{
  "model": "sound classifier",
  "dataset": "single notes of musical instruments (NSynth)",
  "train_examples": 78125,
  "gain_aug_db": 6,
  "time_shift_ms": 50,
  "n_mels": 80,
  "hop_length": 160,
  "input": "log_mel",
  "spec_augment": false,
  "win_length": 512,
  "targets": ["pitch class"],
  "num_classes": 12,
  "arch": "conformer",
  "norm": "layernorm",
  "hidden_act": "gelu",
  "mlp_ratio": 6,
  "head_dim": 32,
  "fused_qkv": true,
  "qk_norm": false,
  "layer_scale_init": 0.1,
  "inner_norm": false,
  "drop_path": 0.05,
  "subsampling": 2,
  "layers": 12,
  "width": 256,
  "positions": "sincos",
  "kernel_size": 31,
  "mixing": "cutmix",
  "label_smoothing": 0.1,
  "loss": "cross_entropy",
  "init": "trunc_normal_002",
  "residual_init": "scaled_by_depth",
  "optimizer": "adamw",
  "learning_rate": 0.0014,
  "beta1": 0.9,
  "beta2": 0.95,
  "eps": 1e-06,
  "max_grad_norm": 1.0,
  "max_steps": 1200,
  "batch_size": 64,
  "epochs": 1.0,
  "lr_schedule": "wsd",
  "decay_fraction": 0.4,
  "final_lr_fraction": 0,
  "warmup_steps": 60,
  "weight_decay": 0.4
}
Rows from block 8 of a small sound classifier, named by matrix and row number. Rows with one number belong to one neuron. Each number is 128 + 24 x the weight over its row's rms, rounded and kept within 0 to 255. All counts start at 0. Numbers have three digits each.
After each neuron's rows are labels from the 100 clips, of 14976, where the neuron reaches its highest value: "responds to" is what is common among them. Only what is clearly more common there than usual is listed. The data: single notes of musical instruments (NSynth). In brackets: how many of the 100, against the usual share in percent.
# fc1: second MLP up (model.blocks.8.mlp.fc1.weight, 1536x256), inputs 172-255
# fc2: second MLP down (model.blocks.8.mlp.fc2.weight, 256x1536, transposed), outputs 172-255

fc1.514:064099128126113117090181176077123110143102098126117126087109124146099141127115106125133099124098085115154064135091107148114106151125129127123151117131133141118115099105114122092122160114128080083103101111113121102130127170109081100097098091131134158130
fc2.514:117119139133127140139167153147157176129113133129147168088102156139140151145124106131119131113156093122155098164115096153130121094129119145125127139128130129123129088109129121133093159134089115106139097130131117152119121142118111093095122142179142150128
responds to: pitch class D# (99 vs 7.9)

fc1.425:121134122142114105126177155092109099142155144108123117111137163157112145131115125147102137080102072087141116096091040132167154170164123083140135149180118157149132140086108104156094143135129117110088124143163088133122160156134105144111125122092138162108
fc2.425:110113148118139139135143109171146156120125145153185139135110176106161110095139158149134092129141146146123111161125194122051119127107156154135140064109112113106151122212171153122150119084143102147163098108121184120151125110118118139128107125170107101140
responds to: pitch class D# (28 vs 7.9)

fc1.678:118114119169136160140177110088117090136124120093141137120121124126085139153125124152118093137092090093082119157107059145130146155098117104143143129113079131138104146094133095119113107092111130128127169130092098107148168125147119132112129120117098150142
fc2.678:138132140128119111134177078164144176111050171130128137120157095126100102117110126117113104141193129126075086164107154089146104138128096112159155111112139136144139092115132141124142081111138099187112149113139105140121140123109152115130130108079054129160
responds to: pitch class A (75 vs 9); organ (38 vs 11.7)

fc1.532:123111145126089127159067122122135112138160104121114124132110120123128137123114134155189133120089094132148109132146090168123132188113137090103124142126076130133094132153124114114112161110125102131112142119112082095118126106151110123071106092150131142114
fc2.532:150135131136142107158126163113109099130168103135123113130139123116118136142154093142255148114119097126158175104130094138114156128125156143145132135154119126136139193107138136124078153153139164129116125119107112084143139173134135125138141119110151140108
responds to: source: electronic (66 vs 36.2); bass (50 vs 21.9); octave 3 (46 vs 16.8)

fc1.127:098076105106102126083170170083126104153128097136089146110136113146102148125109103107129101100123105115162082138112112143108098113140109130118131110138139138112111098085148115111097141106126103066118089106112118120135096186121079095089097100143126162127
fc2.127:122103139126126134132161152152156180127109127123159167105098170121148138138117117143099130117146089127159079157126111156134113096130133144133131139128135118122137087108129125125110155123100112100152101127126128159131126139125117100092121152185157146132
responds to: pitch class D# (99 vs 7.9); note: D#3 (35 vs 1.3)

fc1.408:094061128113091102140131145129145119162097142113125122156094131140127137099124123171094121096124094098107113163099141157112145130118147140171154135146119126156127147118139113142091119102134114115103099123136088113117161163169087154075082120136094137130
fc2.408:147138165132154139127109107140113141132137146133166134146162145125132124134147141116043125147115152127114160116138132098104174098149132140117113083143124121126148173150159121116117136106122187165130096127122105162142124112142120174164131124102133126111
responds to: pitch class E (91 vs 8.2); octave 3 (53 vs 16.8); note: E3 (49 vs 1.4)

fc1.444:121140092129128130061140176052105096109152099135123108093161088147103095141120159124087153110097112124168108110164106153193120121169112154129150152138145120096135116120133140128108145198112117109097126137140141120134135138105142104140114100136133179120
fc2.444:122107177123115123142132106181170193112109145135178179133131204121161151168136158142122134171146174141127197149113159131112142135100173124142134103123125138174117158188192133139165139126113145170187159127135157163142127126164137173149145169168113139148
responds to: source: electronic (68 vs 36.2); organ (54 vs 11.7); octave 1 (45 vs 12.4)

fc1.513:155101132111118121129094102130096115104142125116116099107117088099111151119151123131111144118149106122113175122162143096134129155158152127160163124156095083160134154112107136132128072144153128145121126166146123104149131090119141155143151138092096105080
fc2.513:109139117143124120128139169151124167135115114115148144125098168139120159127108114109159135094112089130172098125088101149118111101110114146108074157117140135091126077149127136134125150131101132094112113118121107154124104136114114118089125133157185128135
responds to: pitch class E (32 vs 8.2); octave 7 (27 vs 7.7)

fc1.702:104109133128119110107102141077092095139135099115087142109130115130104147134126110155185096145107111129160170124156132111122105159093143138122108134114124092143115137134121136122140137106109095147091109125079079083150142145142095124086072104136120108138
fc2.702:143140110136123107143146168130134122141161120141144148112107180134143140142126126121255151127112108117161137108096115163149163110099143143134113147144093148111127150130142137140089132171123181116113133118136153101127125182137169103149162163122163141116
responds to: source: electronic (61 vs 36.2); organ (46 vs 11.7); octave 1 (41 vs 12.4)

fc1.22:094088114118089103175138176108119098169105125123117110143124136138130145102105124163077112105108091109137113106100098130116141128140145130163155107147127115146125145113101128110110129098127110136124102116128084113128127138114080128092114145131130148134
fc2.22:148129167104155129127121094156126135146142174131177137173139124122144094109144180118055136112128144139124144130120168113122154115127128154118108081133127111107147160204149125130139120111141154151134112103161126146134140136156119175165137141118146121126
responds to: pitch class E (80 vs 8.2); octave 3 (70 vs 16.8); note: E3 (61 vs 1.4)

fc1.53:122083113150112133147170087095133096149121154135090110103124093135118085148129110160120120126133098151106138135113053138096149139083121121117181138110120110169121120033110137143117143127110128125134140128147141124123110132150106132109129111117094124166
fc2.53:141147126139119124150146095151164181110095138118168148108129154121123122131111128117121132160155149124120141116123142134172110101097134085141140122094116132161103102149140127104153108127135105160181198138147168143112119118102155107129168147127097131132
responds to: pitch class A (59 vs 9); octave 3 (40 vs 16.8); note: A3 (25 vs 1.6)

fc1.329:163128135126154166132124118098110130135161108109123105145160131142123128156131068111095088116090132149124084115119100134163155089142139122117146166151148135127117120113135147154101155184159103092093146138135123135150149124136086112132149099117120164159
fc2.329:113141115129120121157105118156165166091125156104179150133129157117143137136102135125133160133157127150092187151112149143143124106114157140118116120106142132149106131214161139119134131112117136153201141107150190167109131095129126105124144146155124125165
responds to: source: electronic (70 vs 36.2); organ (57 vs 11.7); octave 1 (40 vs 12.4)