Weights of a small sound classifier: batches of 64.
Rows from block 9, named by matrix and row number. Rows with one number belong to one attention dimension. Each number is 500 + 50 x the weight over its row's rms, rounded and kept within 0 to 999. All counts start at 0. Numbers have three digits each. After the name is the row's rms in percent of the matrix's.
# q: attention query, key and value (stacked) (model.blocks.9.attn.qkv.weight, 768x256, the q third), inputs 0-127
# k: attention query, key and value (stacked) (model.blocks.9.attn.qkv.weight, 768x256, the k third), inputs 0-127
q.224 120:471539473500499444559473609544498523515460483623506540484545476404573542566544553442514556486571526508469507488480519502510447443459526499469350481491460415461487518442523549499470522488483491410570413548522517455561364453421444494544485513482468407403496382474508433513546519542443507442554529397527470538470482536511407537442503540487524477498528584538444498502466414580517481472496
k.224 120:480498520452438484598527487553512457426509622460415482499449514547481467445543489554415533528409459436533486458423481429458458427537495644665521522560522542550519505510552445531581468492553548577546557584453512507527509491456526550494474497484508578507600465442512541525535454500563462527566521445462514583527400461511465460528444505464549494423524475513572512440487535425548554424496
q.225 099:526555529470463522389448408439436544489507401533409474415521486438526521543556455480580601401508486454486486439471569489451424464562568472420527469481504500469429512441584568431535541406481598463465432428493517529576510538436477457495489547541559458478387541475510481561443478509521440438464539535524510537406534491484443519501531574490472537555555504576493473514483563470450368549417
k.225 099:513506514580555470494540524504532405523450513463496495486494433578487440470463467511563483599524509623464549443504424567535533550443441458485532454511604466439546513565361452460473528481500483514486456459547392486492551501566534580539472457499512582538474551489517565416585528454495517548478452552439517393522494477406541484578506475572453529475464431455484500458558459553533599446550
q.226 077:484445465459444552386460468475446467571443356390427475527497528483449421509491431524492503473473431485500569516456531442481485395572501511477539535466501521482453476482523525476508533481475475541465513400499465508481534497478584424508493486525451533578451528538457527425361391446546480413470469581424536505446455420520467503490540464531431507578437484516494451422497446411406399465460
k.226 080:516491533543552451419500534501499508494550413558514501481458461551434501496416378481607550539606503600531465457556442476491589566475413375402546482471510472522525469542488559528492560440510523471458507344515494555441599518553541526507480460504562537512390553533598585503513520484511530553479521581532516439474542479461542494562568590519502517552464453506510521518556520487536474557495
q.227 103:556488471479580435601539566522550467559470526549574604516544552400492478544477452481482428512561468551465453536516459475574470514432552443528419493468526470497504506493496528543491481515463524428511437574461489496481445497417487541549518541425516424452513413504539507522547461560474500496494456522519448563519511448460488468490470445473525548410497461457517560521432493588513579427523
k.227 097:402481510482414544597485504480482437422502625479433410519436493467562477467606572505476556507352464411511478472384539498461474427540537606628512542551496543542516532447562483538566484483533468515607544579527549491542521429488492416521508526500539490470563512426429427544511528461507436458496540368474499501533426539556481540459441460444574465486497501539556507443466503486517475450545
q.228 111:500460519488428594457478456492430438517447424402472417548510495574401440434472418496454423509484456520532561520513465503532583446553512535528569573498564495473475493526501404511482464496504446534504524449437426494535550456513535407473448485521416587542434584534468491411400458433506477492426423547418526486480438428481521511559481459522432528541426473465527470402465428483445452471490
k.228 101:580553513548555529404444562477484545547547420550568534447485527510502515583477471471655505479625491539458485499564484502495486583446448421376536490464472456476553458570492531507424573500494518527419516362575505575418548590541481505482549494522545475536452507536500556484485545546508577531522507569542482493458585525527536572535568547541499548559507475508482472600534562502509444593474
q.229 090:510505465485422443513452548522433479413426430576524527513509472411520585547553511456507498465575447518449455519493550426538389510490515520441411445534456458478460534470520494536537565520536540473505470497587556508488362499460377463491464517436442416465571333514490431477489446556454483417557458452502490591429572480514445476464488496458533528495558531524426481562448461495456487454471
k.229 090:492468502464470531608501438514525480466534659399438504503503584498507449399508495517426556486415464438492532418395471536437525405502471560651501496552497524605505455448577490531580477467524488475555508597483428465551561463469595475483439557510558519502538549423463472520551531500554487512499567390484529543532358509455539487504462480387488474473526481518565503466495462498499529426575
q.230 112:472530492508449437551500645561487557453460515624517507529563473410580565560523577444511521482526462535466488485488544496540424462440550521429366496516483446488497548452509512518499514492472495461553458550578563444535392483464394471502491487446426377441531363524473415512551546541424514439578511401503500521456482523479429537485546499488529516496531544527443489531412460541465472475525
k.230 112:520484493444466474605509466569511460446524635425448452505457552496516464445524529550388552491395459408536485490421467431429470422481504603663472529578523566550514483500569454522568434444510554541533560611458489491534448499438540533462433517460497541466583478425532512543533453471551463553506552437504478548517410490487493469494449490427566482402519497511581530477465560457487570472503
q.231 099:469466432499375499412486500537353448449469340442477475486508435518417475535558450491457451505440437553492490573454521422553454506574510490472536473501528532483431544514492493466525482501526474497447483470486517501536450455381502429468493484531449492532483492560457492465409404446527439388504463494418480562468503423541489512510455538499439527533508479489453518472444436451431469439409
k.231 092:538543516525552491393489515470487509526547486488542558456467482498483485479431443498645553461532490534476504493544417551469549571429498405439562482452487475534573403561481561484479585506500527501468527403502436529434553553564538477508456532495627472551426567479524496480550552549516582539454528553530526421474543496471476492548553558504548541545473451495511437524582533519529429562512
q.232 109:527427508509511557482521464448495473521496563347542449525454527581451435438486457565449407536467479522520553559511474500497572567559464470578555511521514547572497443631466478490521471523547484618426576466449460519454599507541578542483519477530499619558552585530468586468455453415543494543451474561468479456548443490487584472537445485531451522481452426438531495463507487474551578458536
k.232 112:559537506506487482372447530449464561573529395560527524464550483435514556574455484428604498441562529521496474494563533570508560589491474398325488492446440450442504457522482565463448523497489491435463450374479510516489485536496445469506512508533519468485413498529480497476447492527463530450461488525540507474438595516521487537486582506524507491597478572486474451572495550501484388601529
q.233 127:503437576449472565411454431494488473493477469424455451475419516588430467410501419525527523503488486489560543450462466491462547475569464511509596529477541521493509466524515469508499505464523532555464558443459459536501613499570558472429491481581522588566435612473488550460437446412525486471465477572476544437506490455525562485560469476549473529549448471463538514423539517443498440527484
k.233 111:548524460557554472374505511479465544579522340527576554477541497528480520571430486467604465521608547573450492551567499544515483633440476357341512419447505436433524496525404563493456551542476488448462430366508488513443536530526465491512507465518522457586436495548516561485461526492472534530454471570512477446488618536489527528492604507542460493559486484502402468543514487540518456555502
q.234 095:470448499503532569557545482464503440531520563373565462521507512598464437419461487549467423583444494494526518538520441548473638599483454498590581511485524532519520454589414447516514457515516472581522552509456452482443604452583576522503503438531500603571528590509496544481478539468538534610475451551488516417570445519530620528510470512511499481489467460466530493459539489459594622513578
k.234 098:548568484533559482451468496501448556542534335553560542471570511423514563573471516471536476475593537511502472523595555527481516538502535468398459480419447460475482516495499579488456509522483506427451439402475515503453436552517422456556476528499468413440442458529532484503435474522460524456484524521530524500463604513546476513504540548493536537538485568517435461572460499495481359576429